Weights of a small image classifier.
Model: 6.63M parameters, 32-pixel images, norm rmsnorm, layers 8, width 320.
Training: adamw at rate 0.00073, 18100 steps, held-out accuracy 98%.
Rows from block 2 of a small image classifier, named by matrix and row number. Rows with one number belong to one neuron. Each number is 500 + 25 x the weight over its row's rms, rounded and kept within 0 to 999. All counts start at 0. Numbers have three digits each.
After each neuron's rows are labels from the 100 images, of 14848, where the neuron reaches its highest value: "top examples" is what is common among them; "place" is the part of the image that holds the peak. Only what is clearly more common there than usual is listed. The data: capsule endoscopy frames (Kvasir-Capsule). In brackets: how many of the 100.
# fc1: MLP up (model.blocks.2.mlp.fc1.weight, 1280x320), inputs 240-319
# fc2: MLP down (model.blocks.2.mlp.fc2.weight, 320x1280, transposed), outputs 240-319

fc1.709:449486484505507569473507466518476537476490466489563496515474481506496466491467518501532503522517504500519501487530526545498497472516474505506491521501530502482456472517524469485473535482479512478445499526487525454477515533467463479491496501
fc2.709:497461545505484524491487508492424479515505540535522509498476500521510495558495506470546455500518511547508494477492492493507561505455496465518493559476479525508516499525475441505516468528498517516495505533546513460496519485517526530477488488
top examples: finding: reduced mucosal view (27)
place: top centre (68)

fc1.144:501454514447487489444470475450496498502523514500505472517511466497468485479454509524506454555521503519516467486570492525500500518479495508531550456503539492507511489492511509517492468512470494494488478530536488517490479449513480476468506460
fc2.144:522545499529489525489541532513520471470476496481479516510511529498522529485465482440517514492496541499459521510491501506487509442483530508524470534513475494493501468502524526486492541500533513472517501483502480534497479508467546493529503549
top examples: finding: pylorus (66)
place: middle left (88)

fc1.131:499474494524463491450482517517492480484484534507507498505464522524539502489479501508572494509522512491505500501505527514492511484515490515509464509457472499504479485531550501511512493537541528515558525527485533451505485471487470490491490553
fc2.131:468537523515502531525523498497495469454490552482511492509487522488494539478496551500472533488494490460470452536486463509456529483479520524455528499560482451532515548492459464502504506472502542480470540490528485537502518485496472524484505489
top examples: finding: reduced mucosal view (26)
place: top right (44); middle right (35)

fc1.10:463448522475513535523499530492477507493479528472522532532483533481482444501522506475475498492495470528541478526510467502489533541533450467481474498471468505502463499521487509498494485513486529473505503511482506487488500511470531481496498506
fc2.10:515527527514522491489501533542507490499506515496502435563484499497506524487501508480498501496507538522477506460475499487505512486456523520447515526535434510498509529504494481500503507493491492486506501460511478490481508506524520523502500506
top examples: finding: reduced mucosal view (28)
place: middle right (77)

fc1.229:506483505527472483461431465486506480465531499548488510488514474501474516479477483520510447551517474456511462489531524565509500517526494521540521494489539472540517485466543492503495480491494494519493487523523496519497459516523495473503503476
fc2.229:502516514485482466507512507534505548553529493536511508469523549518500506501502485458529514494491516492501529498479494519504521471521519470502444502504524517484483448503507524502521510460510497503509472507541533480491532544495521509522437533
top examples: finding: reduced mucosal view (26)
place: bottom right (48); middle right (29)

fc1.636:510500483512512510459483460499505487480500510534536491518507509489504490500516520473486466529485540513529501477484482525493513481511485521534485499487527451542512481507523477502518529513512489463531519493519505472488488490462499479493480514
fc2.636:490487518469469524453481515474502503466476504519517473460529522509459528544470485492493488513510519470467498467514501529514516456496507497534465484499528469496530480541486476461543550517535513494488489489510501538505466504499493476514517523
top examples: finding: ileocecal valve (27)
place: top right (86)

fc1.634:494518505522471535466459542454508513495519493509548512481500515534501519493479536527557478519494510503545446483498501507499499478517483470556453505444493491498494438521527489462501514529517508463488519533481524464447491488484486474515513528
fc2.634:492466501507486467510518473493470500491518518518516471488526531432454493471476521538485506541511487452499504520536488525467497459499514499536479494508520495515498498494542490468485502485500489534532496491496492537508512468516499523471505511
top examples: finding: reduced mucosal view (32)
place: top centre (69)

fc1.391:484510502525445478437494538499502505504505498526525472480504497493467532519440554513559461547538484513504488533575522516519495489505479526535458531502519474512492481526527456492497502502504533490500490521527533498498521487513499493465500522
fc2.391:510495495487488498489469491491485482532498495510480505518525524508492488506451471483511489511532513520534507500517458527541475434480489509504496479530500538488530497504494488558504499499471497494476458549542535467489536505498486503472486542
top examples: finding: pylorus (45)
place: top right (54); top centre (42)

fc1.421:476452490509476514450499461504447520523486517519526465513452514524505480520462552499570461527505537496503487507520481534519485484474490497546477502516539502484495489509550452485538486483476497490529479502518508490494483469470487513488506525
fc2.421:483480484496500536536491515522514501510501525486474532500494530463470477486500468498489520482506435500501484508470466470477539480535469455495485485476477494474488491496459505450498499539512498481481495503460492491504512515450504482539525520
top examples: finding: pylorus (37)
place: middle left (87)

fc1.594:511519486519546474486502468491531469491490490528506465482532475514549516489456527473481482523465580502482474455489469525496528512521513514528541458516521487520512515496499520485484536498497477473532493480492475488499477473484486444494503473
fc2.594:497485518488495512492488535519498514453471546481514501515531527550496547535477502519525488517505440561465501518482506477481497514508475482495490489477483525495513485526461437482543459544518522517509476492455489507522514485485533497521484502
top examples: finding: reduced mucosal view (74)
place: bottom left (66)

fc1.190:523476476497501481526500500485530465480510510499481521484524531494492469459530478507480475540416506482517499501481478481512484516454469500488534463486503484533502495486483537524521495490506492494557516488485496476504498529518515462494472476
fc2.190:485489497454498538500495495555411465557505552482554516486489515494486492506518514543514527489528468465505504513499496515480512538489471477503504507548502514476493520536480467464516474481449517491470510529508518527480508509468541491503497489
top examples: finding: reduced mucosal view (32)
place: top left (47)

fc1.256:530463485445503454516540461478508475529518508520467500485539495497489505504497496493470466502471509463519500495492494497503435535429499504494554424518521501509539498513500515525540520479474459521533482469504494518513488462507493443523525491
fc2.256:519532523508514540505498571520463484481443506469517524515482517536522498513488524465509505516555513498455493517517463500521525476502485455483505501513484501501505513509462470491530486522470549513491475522478500501480513488437490489494490545
top examples: finding: ileocecal valve (25)
place: top left (86)

fc1.313:527550521505512490456498523525492494476491489469528483499500532505510492495494497471500495522457551545492469499487520483510520481506486482535490539535541451539492488519490503414494497488498504466522516465510484519494486535470539505500502496
fc2.313:503505530464514510502494483507503524515462489465508503557454535489553501517550479472494517449436544530476492492479501482473525486512498501473528476514548499480502440486505541500564482493546512505498524450504502501528503490502501486501492449
top examples: finding: ulcer (27); finding: pylorus (27)
place: centre (76)

fc1.635:501523465500565479516508504486528480507509477541491499512478477507529492504495475439482476478478566462511519458494483517512468543497486511491498462514507465503516500517468535496512571516511483471546500413498454505506458475499514493524527503
fc2.635:516531525509470514506474527534472514487470513512515527493492528515483521550505521478519517528550482564465476500481516480486512429501504448485502564496464536479472521506517508510524487523505502554482479535492483475514502516514494541485486507
top examples: finding: reduced mucosal view (70); finding: ileocecal valve (28)
place: top right (36); bottom centre (33)

fc1.274:530496473491534486527499490483509489482503539491473519529529507505511450462504466450468481523437543458523499526488511507493485502503489495506527461518549437546531485465483507507529555510479487511554526444519470488510475509502467480517476495
fc2.274:492506527456486531495485506500422493515466522494548511493486515505493513512491528529573531510546451486512480483486520490486521497481481466501484508482488553482470529530506457459495482547480511499464480547479512504479505489461502535507553501
top examples: finding: reduced mucosal view (29)
place: top centre (48)

fc1.291:474525502482510495439473529503505522518520517477533506496536518505489473494494510495553486516503523507506484474523494516463522471517511510574553509495532476507489469505544468468507499507513506477505507500488466485508506514508489463502491534
fc2.291:447469547512476543470489503500501484497477548477514500486505550508463514530506520502516468474510475507491503487544503519473500478535455452526473505498485477513488530503459500499508499510500545570480476489477494554486456500463486522521524454
top examples: finding: ileocecal valve (25)
place: top right (50); top centre (36)

fc1.615:481526506518496545487495517477486542523532482509487506490503499512520482494517484441494501473511513487508509502484508486511449498521466461525468522536510449512504493488509483503524515504527519521500490482514464511528496523504486514476466545
fc2.615:535485541484475497478519530496493481470480499499501476466567487547469518521485504493517516527513494540464480492527423523510493484475553564530518522476507546508479495561498471506509500498519492493515488550496505449506526510509518477501479513
top examples: finding: reduced mucosal view (31)
place: bottom centre (31)

fc1.380:481538509517440497463463508500532502483510511497542492483485519464439542476475533534557503486502468515478477535552516537514544477514523495518473531479457498505478522509538526497495502517538548495472508548471517519496495488508486497485522505
fc2.380:514512496492498481547486502509513485544499507509468499472522513527505504526511486485500471516518496457509481493492521491475503469517467529462493531516491520533457514516542472513484513516536493514473506537527532462513476525472461512496502526
top examples: finding: reduced mucosal view (33)
place: top centre (72)

fc1.136:508491510514481499448481500470493513469525518507537509510529513496489478495468530491518441537510522483516462494508516522470484466498474480582498477501545479556521481505549462503521472531494506478503493515520477487466484493465475483478490538
fc2.136:512496502474488498436524500493474472535508520491514498481515548477487510523450497469524480524484514489454497497544486517479541444535482462574479450527538481527521447507456502472512524504500508520490464486496488508468503480475459498510532510
top examples: finding: pylorus (46)
place: top right (94)

fc1.231:489481545479492523509443549496493543492509516464507552484513523529499473486517516560469494522491474526530511488485521490496512563528484478477479513488471496498461514475502488474488455482532540504481556510477504479453503528496507496524474488
fc2.231:516486468508521469510562490522519474472462501504488478532448437485531514483514489473538466507520516522513500491482521520516498463489480491440518532520471509498498491530522483524505500480475473493550522503511523475505515517516463476482488486
top examples: finding: reduced mucosal view (36)
place: middle right (43)

fc1.603:488515509547454501520473479507480523471512549501501499518508505535535494513484506482475495517491547522488503524455496499543531465525499515546508517513493455518527511426480490471457506513520538503471525472522476506450475519438517496489452548
fc2.603:493512481469465506492588471493516489477500502479530480486488492481463528499490506481531560503487492511540479475511531495457507481474510536473484536502477503487486514513538513544495498511490438512500489488535495495509477495498531498498486499
top examples: finding: ileocecal valve (40)
place: top right (62)

fc1.226:531497495511460520486488497522519480504504514495510497513484486497488478492525520489505485529503502520519516514482488480493543478528495533507511497461488526541491487490473490495519494531522473502510530520523520436490475476448481492456511500
fc2.226:492494518526436513500499521484541495493487487530509497484485478522488530536525542508482524503503526514479520478519504429489506471482586527483530506489501514476483512494531487558484493492473509525497499513563528499498472499483517503473486494
top examples: finding: reduced mucosal view (26)
place: top right (81)

fc1.663:508511526528455496495514510496449542470494536476526510493474577515510499489489512518528505470527495520535480495528510478498495492469484443493480516500492480476515492497495505498525481517521550503496528531504506528470488439452498520517504507
fc2.663:534478530567537483511517487506479481495459479499501513533484504519518470461506511501482495495499488495533495539483510492523489500481470489499491491508468487550457505527466501538461481469492524499495503515526494530486514509492554503549547502
top examples: finding: ileocecal valve (30)
place: top centre (78)

fc1.744:494505544444513516523494499480536507483490511504544542509503481511509450486526532505509472550503513507558505474524458485519470514491488541462564454516528504539469469501460461498492490511500502481489517497511488512501503480467508503481526451
fc2.744:493495489515460475472486477544483529520506526526542465502502475480468508539476509496461528502547492512453490455541493532498548513522539509489490511531440504491510543526527499489437524461490530564490510537527510480528473521538480472489453476
top examples: finding: ileocecal valve (33)
place: top centre (31)

fc1.767:484493523481467549487490489478507559488519518469515528546485517475524457476505466515474503509466534448507488492483530511515516490525495467498501535482482432511506481438478513502509514502552516523505548493517495476489470515477488476473454478
fc2.767:502525507478538497508497538453496539453499457532476503501471451537533505519515539523495506474503495520490515503461506479520486524479494487479450563470477443535509562474503504488456552523534486529442505499541503508520500476483511536516537484
top examples: finding: reduced mucosal view (26)
place: top right (36); middle right (30)

fc1.468:514471554471491460460508503452512523497482488514510520505513468507445506492474508489543444528514499504529497483567517526502479511482472498507513475516528487535493488487497462518514480537478496516499491509529459523528487469491512502503531487
fc2.468:495532474531495491511528515551503522509530495476492485501533551446500493461483500486495523516480562477470478507498511540498493447493536477484518469548517505485474457492550525514476570453494515464513519484500525501464495523543468495471473524
top examples: finding: ileocecal valve (29)
place: top right (42); middle left (37)

fc1.550:504460548490430524489503508505447514506524513498495531473505507475447454491526489508490467543502492515509484480533494490499498496483496488535528530479501496538463502487467478507483472485521510524480496544535455516488469513502493477495461480
fc2.550:501567490480483470485483501431569511530489512511519476497510524505506541530531481450487509530506515474438496490503518485531480439495567524538517473477484537490479493496507544515495485494516466486476499458519508466530512499482484446509499471
top examples: finding: pylorus (41)
place: bottom centre (42)

fc1.515:468483515495494506452471486474493506516472523496507496508490531514488498503505511491503504484507507537494475516514551536489528498506490480564504495492506495526499492465547500485517457509497501498484500519495450500514497466468501474505484484
fc2.515:455467440494481489533510513487499506526505505499478467524507542496529549533471493495491477446502499486491489522500523502494509447528504484531501514544464465476509527517514518545496539499514526496462489467526518505471451536495516486496489503
top examples: finding: ileocecal valve (50)
place: top right (69)

fc1.294:506506530515465498509492507458476513508527490488537499495506528496474493521513518477525493508476487472506478505510466532473528462509422479509479474519518517537486473478491479455541546519518545482524504508489463496488484517458447482502545527
fc2.294:474491493485465525509474470473522511518503495485477503501497488505482492545520521503496470506485491510566517516541497503520463448510469464532502499481558523520507505465489490518513481509516539477466514474513518466460502514491487536496506493
top examples: finding: pylorus (42)
place: top centre (89)

fc1.346:510489519518445532493473537468529543473508540458505518513499491520495474502495539540522512540499477470514507516485516527498515472535450508508486503509492501514481481458512456469536489478500512491492508512480517474426495505422491501485523525
fc2.346:500500471520478513481550520512525495487498508491503480523443501461497546538514538488503531499490527540461499479506515498453527485481482484490510533512470468484512521494514493507461509516504519517531535489516452496530487516497469482492465451
top examples: finding: reduced mucosal view (32)
place: top centre (79)

fc1.359:513531488499534467513505485461554468483527516531471504501502513507517504491487481460478486491476509452500485473476492487502480507485510491477518474498485491555527505481465528501543568534533464487522527445493501496506444477482518476505534480
fc2.359:516501553515457497514488499564463538490492525494554558471516513509533489547541504480526522513507486528499468507470496511498501463534491460469520502516513553471445493504494505490489449462489517582519481529487512501515521532508473527495485463
top examples: finding: reduced mucosal view (56); finding: ileocecal valve (34)
place: middle left (32)

fc1.263:492484509489462503436464529506481508487502491509509495486455487525509500480457489538580485543546506480534494487549539540493542502532480491525457519475508484499485474519553470486530500531519528500511494558476520480492499503508478476519497524
fc2.263:529540537495504508542465499535491506462509552467489554491553493526499497457493522436495551497459495510479509491479467514455493439508499533464511486526490486530472470479490502472509495460501512544509528509488506457519568503504489513479477524
top examples: finding: reduced mucosal view (49)
place: top centre (92)

fc1.694:487523508522511514466435541554520496479485498484512518479473509514489521462504533566525523480519506536489510501514545510488516489505497465525480532487473483488460499511526496478505438493555549506478528543461509491476523464522465512548517518
fc2.694:519486524498495497516532478500486552491499524478524471483503509511513497531505503472498446497485504448514519510512515502465491501491497512452486483512511478522505516489552503533515529512500529518532520504507510487539455480477439527495498496
top examples: finding: reduced mucosal view (46)
place: top right (96)

fc1.114:477494527477540516497512518522502504484479502478565490485489569491531464507545503502522505468492487512498504509518472481484484482503459444496467501469506523509452522560506506494504490512530558490508539499480489477528489476482503493531514513
fc2.114:510487533526488504507472494481507482492542526505485469513503520536477514526487482505511490480519552442482529489502487534487514498459539580505536489527487513483552485501529518485529505521480514474556534504506529493528483469543486513492493552
top examples: finding: reduced mucosal view (26)
place: middle right (89)

fc1.332:518449493494493466480496459491469505519531488516482486475522467543500451517454503512488469535487514495513445468505493532523519572478471514540522456503533537488515486488528503532497496474491498514532489522521516481470494463513480436489515482
fc2.332:517540486475530499503485545476507460469491463522499501498515484486577512512479518497500521521527472528501549516477524469484463460506483434530461504470489523519523552504497523525503517542536504483464507458463449492485506487448534500532506491
top examples: finding: pylorus (59)
place: middle left (77)

fc1.660:457483511475473563492478571483463503453520498510501498466522492529523524516489517551527468525494506494561483508526479494496512524504498526512455527477486501504489477520517452460485494502526518458485472536482513495448500488501495506525486549
fc2.660:519512536515467521490560529492514499461474502493540509539463488492527502524535547487517526506497470554455526414561464525502501521515462468487488497518504485494508460502460494437461471495460529491554466498460482525517504500500514526500501447
top examples: finding: reduced mucosal view (33)
place: top centre (76)

fc1.656:480466545448475524454490445498458497534499505488505469456471522473489497528500496503518471529495496494534471443560486562498512480470493492523528534470511504483495483497474469503518479480515492483509488527538491483524467480523476490516502455
fc2.656:520525509499511515516484513507527467503484474482470515476514502508456469468517454444479463529509546523453521491521492474557498498495503508531532453505530530522476430499514544478503496489492443483527480504503493493485551514502553461517480521
top examples: finding: pylorus (41)
place: top centre (69)

fc1.98:430501539467436539503492485474438526524513480486505497483492517494504465521502458493516489503499497435543508532534482545503504532497491487514468525498497498480486484491523485492522526480515513515484488497523536518488487511486480505507479503
fc2.98:502478474498508503496520516546462486514530501487500470481490486495476484567537464491482500541510477526488466512521504500509467539513461499514523522488537537492505466473493483454524447501478477493512468483459485473522535508520500484511520482
top examples: finding: ileocecal valve (28)
place: top centre (56)

fc1.387:510517526472506465516468488519495481512503493494494574510503537500465488514529497492500440516455477438514497502537497556469514521517443507481501490493515501553480480496488511483500477494486515508522525494478505492515490520487488464525498485
fc2.387:512502513521478467529523485491504537527506448500525463472529512482538527513511506526481539467520514498536447526472520472514489497494523474471506503547510514515522512499528499516470507488502482491495467530520479505471484519491491461491511495
top examples: finding: ileocecal valve (27)
place: top right (42); top centre (39)

fc1.301:515500504535452501450472531487527518472515513508497525497497493535534505502479535541569486546531534504529497465504544502497510485536492511513484530443474503513492470521534436488509482527564545487512548542526502471464481515486491493506478531
fc2.301:462537556510514490503502518519544503465500489466524511508493503514496491516497557493483506518484486503430509482502448487488525529482496522459484444539498487506485537508494497480492464494472574527535517487490490535535515491495454509496517478
top examples: finding: reduced mucosal view (36)
place: top centre (57); top right (33)

fc1.523:496495496527471566491482511508472506495501500504524492519451483513531489510512490529503508570528525500521537533495495496523505519508502542513476535502454493482506472484492444500467502479502540489465509513544542496476516547512520503513446513
fc2.523:504477529468467489515504506464482485480470540454560466461528525484469493517517527489502504500452484511514436459537473513474532468490482477506520477485548473529457502509515528507494476501501488509544506495483460490515458476467506445511537492
top examples: finding: reduced mucosal view (28)
place: top centre (29)

fc1.82:501538479507534488515507473474535501497522492533481472492495460516527511509496473493482483483456551504491500444489477516530460494506500484517527451494483496521514506495465563457490582500525498496511500476489497508501422459470477469555532494
fc2.82:496499544521492504488508516546474523471476513502505551499496500534500492551504499486524496512524475559491497512469496475472479460523477491466489519473496530471446489536507483512505461502505500583490480536470479466525535521503496542493495513
top examples: finding: reduced mucosal view (57)
place: bottom right (45)