Rows from block 2 of a small image classifier, named by matrix and row number. Rows with one number belong to one neuron. Each number is 500 + 50 x the weight over its row's rms, rounded and kept within 0 to 999. All counts start at 0. Numbers have three digits each.
After each neuron's rows are labels from the 100 images, of 14848, where the neuron reaches its highest value: "top examples" is what is common among them. Only what is clearly more common there than usual is listed. The data: capsule endoscopy frames (Kvasir-Capsule).
# fc1: MLP up (model.blocks.2.mlp.fc1.weight, 1280x320), inputs 240-319
# fc2: MLP down (model.blocks.2.mlp.fc2.weight, 320x1280, transposed), outputs 240-319

fc1.505:463450526508486445509472476516454468473483484493571527473505529474493426458401446464501452502549521489521403555639581590520536549479446468567477462523511512492475533509581504553431448500441523565487468580506484545432502507480435492481412537
fc2.505:621518436485468436515564488556433462578496504481540437466566515545559547554507482446559471539437458486438549506532531530506479458557484555590429461568624534473477291538478441469465514494570460465536433488435649416403577480488535496520483550
top examples: finding: ileocecal valve

fc1.26:507539542511488506476446512516450579560567486502546563410514451538478440445506488529539496467532529422611508467499548475495442457548495435480507517457490510464415410534564453478483492482570508513443544565446461517422452491482446423614548558
fc2.26:475472492478520473511479628551515476489522592500533462480525588499526567451541539519510410481479465441505517498576446538447536620476435485404459442504495461505471388505585508443536437479478459410600491542447535562555512522559479463598490483
top examples: finding: reduced mucosal view

fc1.616:467518505506576408438453477463531542512491416500505557537586515493504470477535529493490461497449528388586532465495512504491483600521472485479477490508523421618509425550451522456511487510511470439593566406524455506514460565476526400568563543
fc2.616:584463537591450495591532543420515565496466522483555411475543552440467475535462449440487541489555542498561470509428442507563561428457614595588513506506484534539490451481509515517589508602543370473493482518600494503502425469485541569459494543
top examples: finding: reduced mucosal view

fc1.667:487513561530451544517483605544457550535573485451571576486456414473395421454548537592519534495527551492488465586517577504488494525552378544518538484521548474519474472404572419512420462429504552490406514561464464590469551520523385486523547532
fc2.667:515402455492439462509573513523603505531420553475502521503545506527471563466461509530567454546502518502523442446528564500552465401457480488532606438562440529460519466436492499544571460615420501488550533493472515477468415510456527532450437539
top examples: finding: ileocecal valve

fc1.356:549468479406535422524491436452585445470522527514405503513565533511486511434513393469482438453441524401545519468488487503551421545400487489437569413482478437570564531498436574510619601541565495540563545411451537520542405429510533451574567487
fc2.356:499515605557470523505475600609402537503486563438592620527501554497520451518478534480570522505535506511493488592497487529475576356550418390410503550528495502462389551499508479496510441459489567612503484563462486444512561539451439533383485549
top examples: finding: ileocecal valve; finding: reduced mucosal view

fc1.286:496522491525442498443553497437528519413508494454478517448606507483396484467506475532471465510430548461525508521548522432531467462451530522614534456475562326562541442426505555467537533487527487503570514510454450486451372525525468435451414521
fc2.286:492451494476562429431551567576469477667454490489522511490526581482518542557572503472513518516549517465504509484579485531475460562550481467531450419455504496487438562600484542469481472444415503520439507471543587486505501502481409453591505519
top examples: finding: ileocecal valve

fc1.692:436516487473569475454478467408449518507509492451622513517542566466542457473464486480520459534446562444592537458502442613483498474530413470542453424453613346602490497547463452481486528529477485465586569480511485427524493528483526545521483521
fc2.692:415492531535459492578494519500496554510531413547525547401513526558503531564509453515421493453507486492528446458480599409497532561510519532509448541503490520502521500476575471418477568520565518470389505577483553602462531473502544534544560481
top examples: finding: ileocecal valve

fc1.684:498470495480451548432477452481375538556544490463517471454494607487484421523437453503473437562460497461593514523570424641526551515410506467536518488457484478474512480478498464506548529507487595499511492583554507465411490523488479470495445524
fc2.684:537512466477510565520541554465475467511544465488537472489498463508449422525536493484460461516476518601560561545510580381549492509454475509533508476450545545562386419484567531517496423506510387534517447486476510446452597568506588517466509452
top examples: finding: ileocecal valve

fc1.683:501533482564442465419406532488531485439487605464440505542470540551480533424513478516491499534490558421495518529464605458529532420541498503520488493484475402600506436445517543487587502588679534502465653414501520467452366466483460504516554581
fc2.683:487652535464494576543566541496548466480514524535558598448386540428514519557605585428494645444445517534502463431473545465429419422475565499493517614451474480461512533487477549488509568425434399506495498426543516534552506470511543517481527436
top examples: finding: reduced mucosal view

fc1.320:486615461494535476478469510564504557496526521438550617514517521429447493404553496509533493539480570427546526561564570529463486532511407554498491384532582433585428436495514506442500523482482501491456564476496485503506492525477414457533520526
fc2.320:444553466508434492481489537520584504546513453568506508473566559477566608535494453517467588501565510547465482421500532469556415434497553477489503495524496580449548554434509542506472538521503519478495493502485498461547417466516532448517434447
top examples: finding: ileocecal valve

fc1.358:462508547419509506538512502416596489314470551501561539537529523514456453441490463515519451525493477549593540509515464438580549508461489576446567428413466528566457514481438464519491552663519509443489568549472552525472484393374562521427567489
fc2.358:631464504449482530428538522564473561537490511566525452482490459494603487511494461495469524544543561518422476348565506574506508528545547473519478498560496494521516537515493519508378547411528507557481505491515473397512502526576460495569435436
top examples: finding: ileocecal valve

fc1.304:503526531500508422517520437420570502501502510581479511542453472473484451513523444443441471472488554549512452422484496503501480409506491416509589415473542517601551545478447564476476583535492426540489494505494442538516367431414462451524524448
fc2.304:535421507457492497547585464567451568440487582455535480484507446511505524536527518542486496485503476589458525520448511422421459459596513518440536548473471553453370492579532479508473459461535503576436521511454516486538545559551493518477511462
top examples: finding: reduced mucosal view

fc1.94:440488539546424551469436546490390584502580449427466525435504471516478393519487463508469509494436499429515462482572537589530498573554418457580453535523549424552464465452503551412495515480536599561503504498509455514433368568508452528506454486
fc2.94:576487460473492497479470497475474511487414494500432424548479455527441459566476460431533489537526548522472509495450448552520514496475467510604507492373511514565502484580545542461492513518491404508552444577487595433530583499473538506542521594
top examples: finding: ileocecal valve

fc1.665:479513535500436514469481456460486585468544530507556542448491553484525495499501514499575450478493510373591446483447534535414477402488386377551420553529553433563498471450563470493582526501455514517528553487544467420506431507439431513467377577
fc2.665:502445519497463469532491486523495551534531404531487544432527501579471544516505511572413451510562460508528528597575518428511490446523419554584545465497569566634510562452483476401455438447554547528445526550552505505517474475419538520535513564
top examples: finding: ileocecal valve

fc1.86:467423543586414517442507497494435502437489470567559482518440502573516551517449542479557437605580453541544429471545549486533447443549403470555439588460540475558496455539506387517490479498527535533527466546528527395440490572502549491430450520
fc2.86:519580550492526477428529508522521498536589478533501537446524538555528405492474451414491530523512497505383530374393343457566531519493517505451520414517534572494482442521442482453551511479498488533486501481513471562513525537485494497539540542
top examples: finding: ileocecal valve

fc1.31:503515513491482438445440469493557496548531384523488475438517435469428538483518544618549466504439501429483504436527501558481519582473556565544523465499487538524488474480536586517530471515551505455559440585465539487545464431554418412466618448
fc2.31:519457481494484508462516591428449458495458553483521510587461560540513515486519517423522559501624487559593468439509510478515455405469489398426386484473463473537524568513486535532510463515483478508450521433627483476494520575393595543547471557
top examples: finding: ileocecal valve

fc1.349:505584516571532503515510537495513535429530529425450563572584509532470498483492494506510556480473558576499520546415523408473547444641475552566491523479508397597507474485461514397432489499612470518445580467477362547408482517465547528522482668
fc2.349:450559494555491496528390623461572456498533521467438534466519525481565652466536402473429607433477440495455551488474505499560485486619455483476461495499465638448474574497524557490464563566502534498587454501418490559475446490586554576517503457
top examples: finding: ileocecal valve

fc1.764:598537547459501504462524495435546542459485497414500489533460465407522448456486500514497517488444594454488483447579483515416476522496482488467572420578541408539538513453408504502520574584504499462565494447490353501558395410451437553453551454
fc2.764:526526512509471439547481462436461507544523530529516432431591511534488574473496452413530500477570460543466437476543590525481459522494402448461521499512492502542440531483609543539480558613552507482494566501578547543496435479529397524534500439
top examples: finding: ileocecal valve

fc1.650:513585553541526540530509535533489513473537456529485533439466464501466423507555522416466494539486531502502454548426568425423466426604428431497509540528572420562446453473502473410486473472483420507436495440470425503444498606383519525464495492
fc2.650:509491556512494524466462444481458577473467500489473500667474540529602557427509526558466578427528504632455548513434606413522510523441501518394531583564434610453470558520585521594535450502499452555504469525496511487504581555544599558473486413
top examples: finding: ileocecal valve

fc1.674:454534464436593478554488498530534494545627485522479500407596450529502475479497468518451506501373540455529484435450493526512374546482492493558586421491577455527534488490473571509473582405503388496477505438480444520509480469538453345614523473
fc2.674:500550581525497534460495560605454545429422493452594486525476552528553549596511564439560481529576483568400430467522437471486507417531450421509494488471568545487451497567477502510446453564491599542510409582419492417472510439427412512481519519
top examples: finding: reduced mucosal view

fc1.302:544598490452529498421565548455521535537494458511519533531561561566454510492484509408601526419552527509476418517598573534477482444498419427617458496550532489480436467510557493424575484539456513500478473449529433521557467555466511530472455546
fc2.302:502447512540515493550439462450512507502527483490439492465511530565546503484463567595477469477550494474556513551503545478521433475576468483533526490544535477581492466465488515512558467501557572576454504506569542468479460486470503553528529513
top examples: finding: ileocecal valve

fc1.528:527501508466484495553385503436529432476571561540461540535551507523557478467495461485442410591433497448536419428446456491484440506432505527483579485519496469626542514424461522547550527499544466459509549417517480470489513544527488410481402460
fc2.528:466528473495406534473458472528381477513459510466563534393414515449531450539483463502606535504570400442461466568444515512487521535492477481574416568494460567435503542555488497456427453534440507514452457534420539543449569465430587597518583505
top examples: finding: reduced mucosal view

fc1.341:476530487533629466515524524515520453444444497416515604547498591490540489441516463470564523453518473467505529429564562497475479494568469527435459475474490429522483506523490462465547422573573516508582541397436425456522468479522538556498489585
fc2.341:554553480430533563471521539467575451516494414536499389577518477499476487485407532515451429548534552534514459455490488458492495520437507585497505501669477513541551516507454460567514613582490455467524445480546477503471470505456513466463499488
top examples: finding: reduced mucosal view

fc1.16:533448428616562559471523482452452570469506529461452536576469489531531409517417528518526470581539595516537500511429508504537507599538446485475496498374497433556530508531548468498398483547497507544489539526563486423450483490490549525533466657
fc2.16:439522513516472546597430542493582393492518565460441419487526523467476536419535526520455536460475415444506566465477404453504583517551513464410530441588546470507573588450464441462547467546468536479561510471547526641496504451499468573531545466
top examples: finding: ileocecal valve

fc1.79:476466602488450485409381579529510498416470627573480486557441584552482495431511501521496379632557470535490458483528471530493493462425510478615512512514534506574518496485424511497505522577517516524384543472507493583504496450478507498537491405
fc2.79:480512407493430503448576444522475459553525532485569483468456532416468466464460500542576535480523437515508550543473530439490507557532529527496449486516398625386493441570498555605474466449449467468548465501502541559463542453546577527550567511
top examples: finding: reduced mucosal view

fc1.199:592449528421527483355562472444528511484403551477529468624492496451418518471528520506586459514458534471567545506597474520469531492451541537522495450520493471541508452510438468487590505599455470485557488475552516446510445453444533497537580489
fc2.199:481521478557515479502503538487442509558521497537455450469618588510523538498517458392544470482506546479415496518466556514516418500479439506504462509547590510476483451519571496581540563521545539392518473472544465555423582467587461569463484563
top examples: finding: ileocecal valve

fc1.266:445429590485578525508512543471471566458476417486628561515469542527490367466443482489544501459541498525548500493623539510473466580484340437507402485488484467523487494595510481496438438581496579559502540555507453549444541472407526472511497539
fc2.266:560508617501449507533411569480451484477497583455452505613530546566500519451463528484468548455430414416484525562462463551444572468506486476390518448561500495497510478445487467531640552506564499533519547534420508450461499477494443516501488492
top examples: finding: ileocecal valve

fc1.638:455436567534550529528489490511412470450433539509489513534450625531559505524544448431528510479532461521519460476508536523536518497565429394503443557437527443512466524500465484395563453556523527551524502471494436549560481518468548512535456517
fc2.638:460527532462501528441601558463482528481583516539459499588427526496545515493443433417450565473523529516491473514448431479520509543442458500461510510570447503559560503520508540509546582529486444545422453458543417551444446527479470436526509510
top examples: finding: ileocecal valve

fc1.303:453517491491519410510422489482580508386488483478535546482556425415417472442467456523549491544479484532520500412540543466568600534568398587480576461442506444558422501473436487469441468641550432488509507511418485509497509463431516464482581462
fc2.303:477467499349520543489488563488436572542452494523577518487519495459489506449485472527519539510557486519595467542492438560553575568440443436436477465499444527529550605501544446466539524469461448554508407577513469553496566523460479430519420469
top examples: finding: ileocecal valve

fc1.588:515498536492497616414506524448510617443449548447574532509469559508502519479507513559596524550515510430537523459528510500509523436512501435484479520443560372493494467451414390367547508597473488473500548452492465439479466559376524538508481468
fc2.588:488458460509579592506516470466453493490497438550441571489484436488459552502498525477489523494468476515492514413509524448484550532568424506498439550460546378510564500449474419554534553512485466464429500535501446434518586504462506491571521484
top examples: finding: ileocecal valve

fc1.71:461578446532561607540551529501478534547540437489567533481475412464496333454543479504496543482522504444560521493492546444541455575580379462497470460537510463493453425455505476493526547543477450487510500429453513502420473453428504532541494534
fc2.71:525646524527438578481467583547549518553475449433569541481441578503412520500491559605504556480516516505504465513466482492488480435470507562451530535503479471528397603473536435521521476497550553484448549530485509446448503544429576531504523535
top examples: finding: ileocecal valve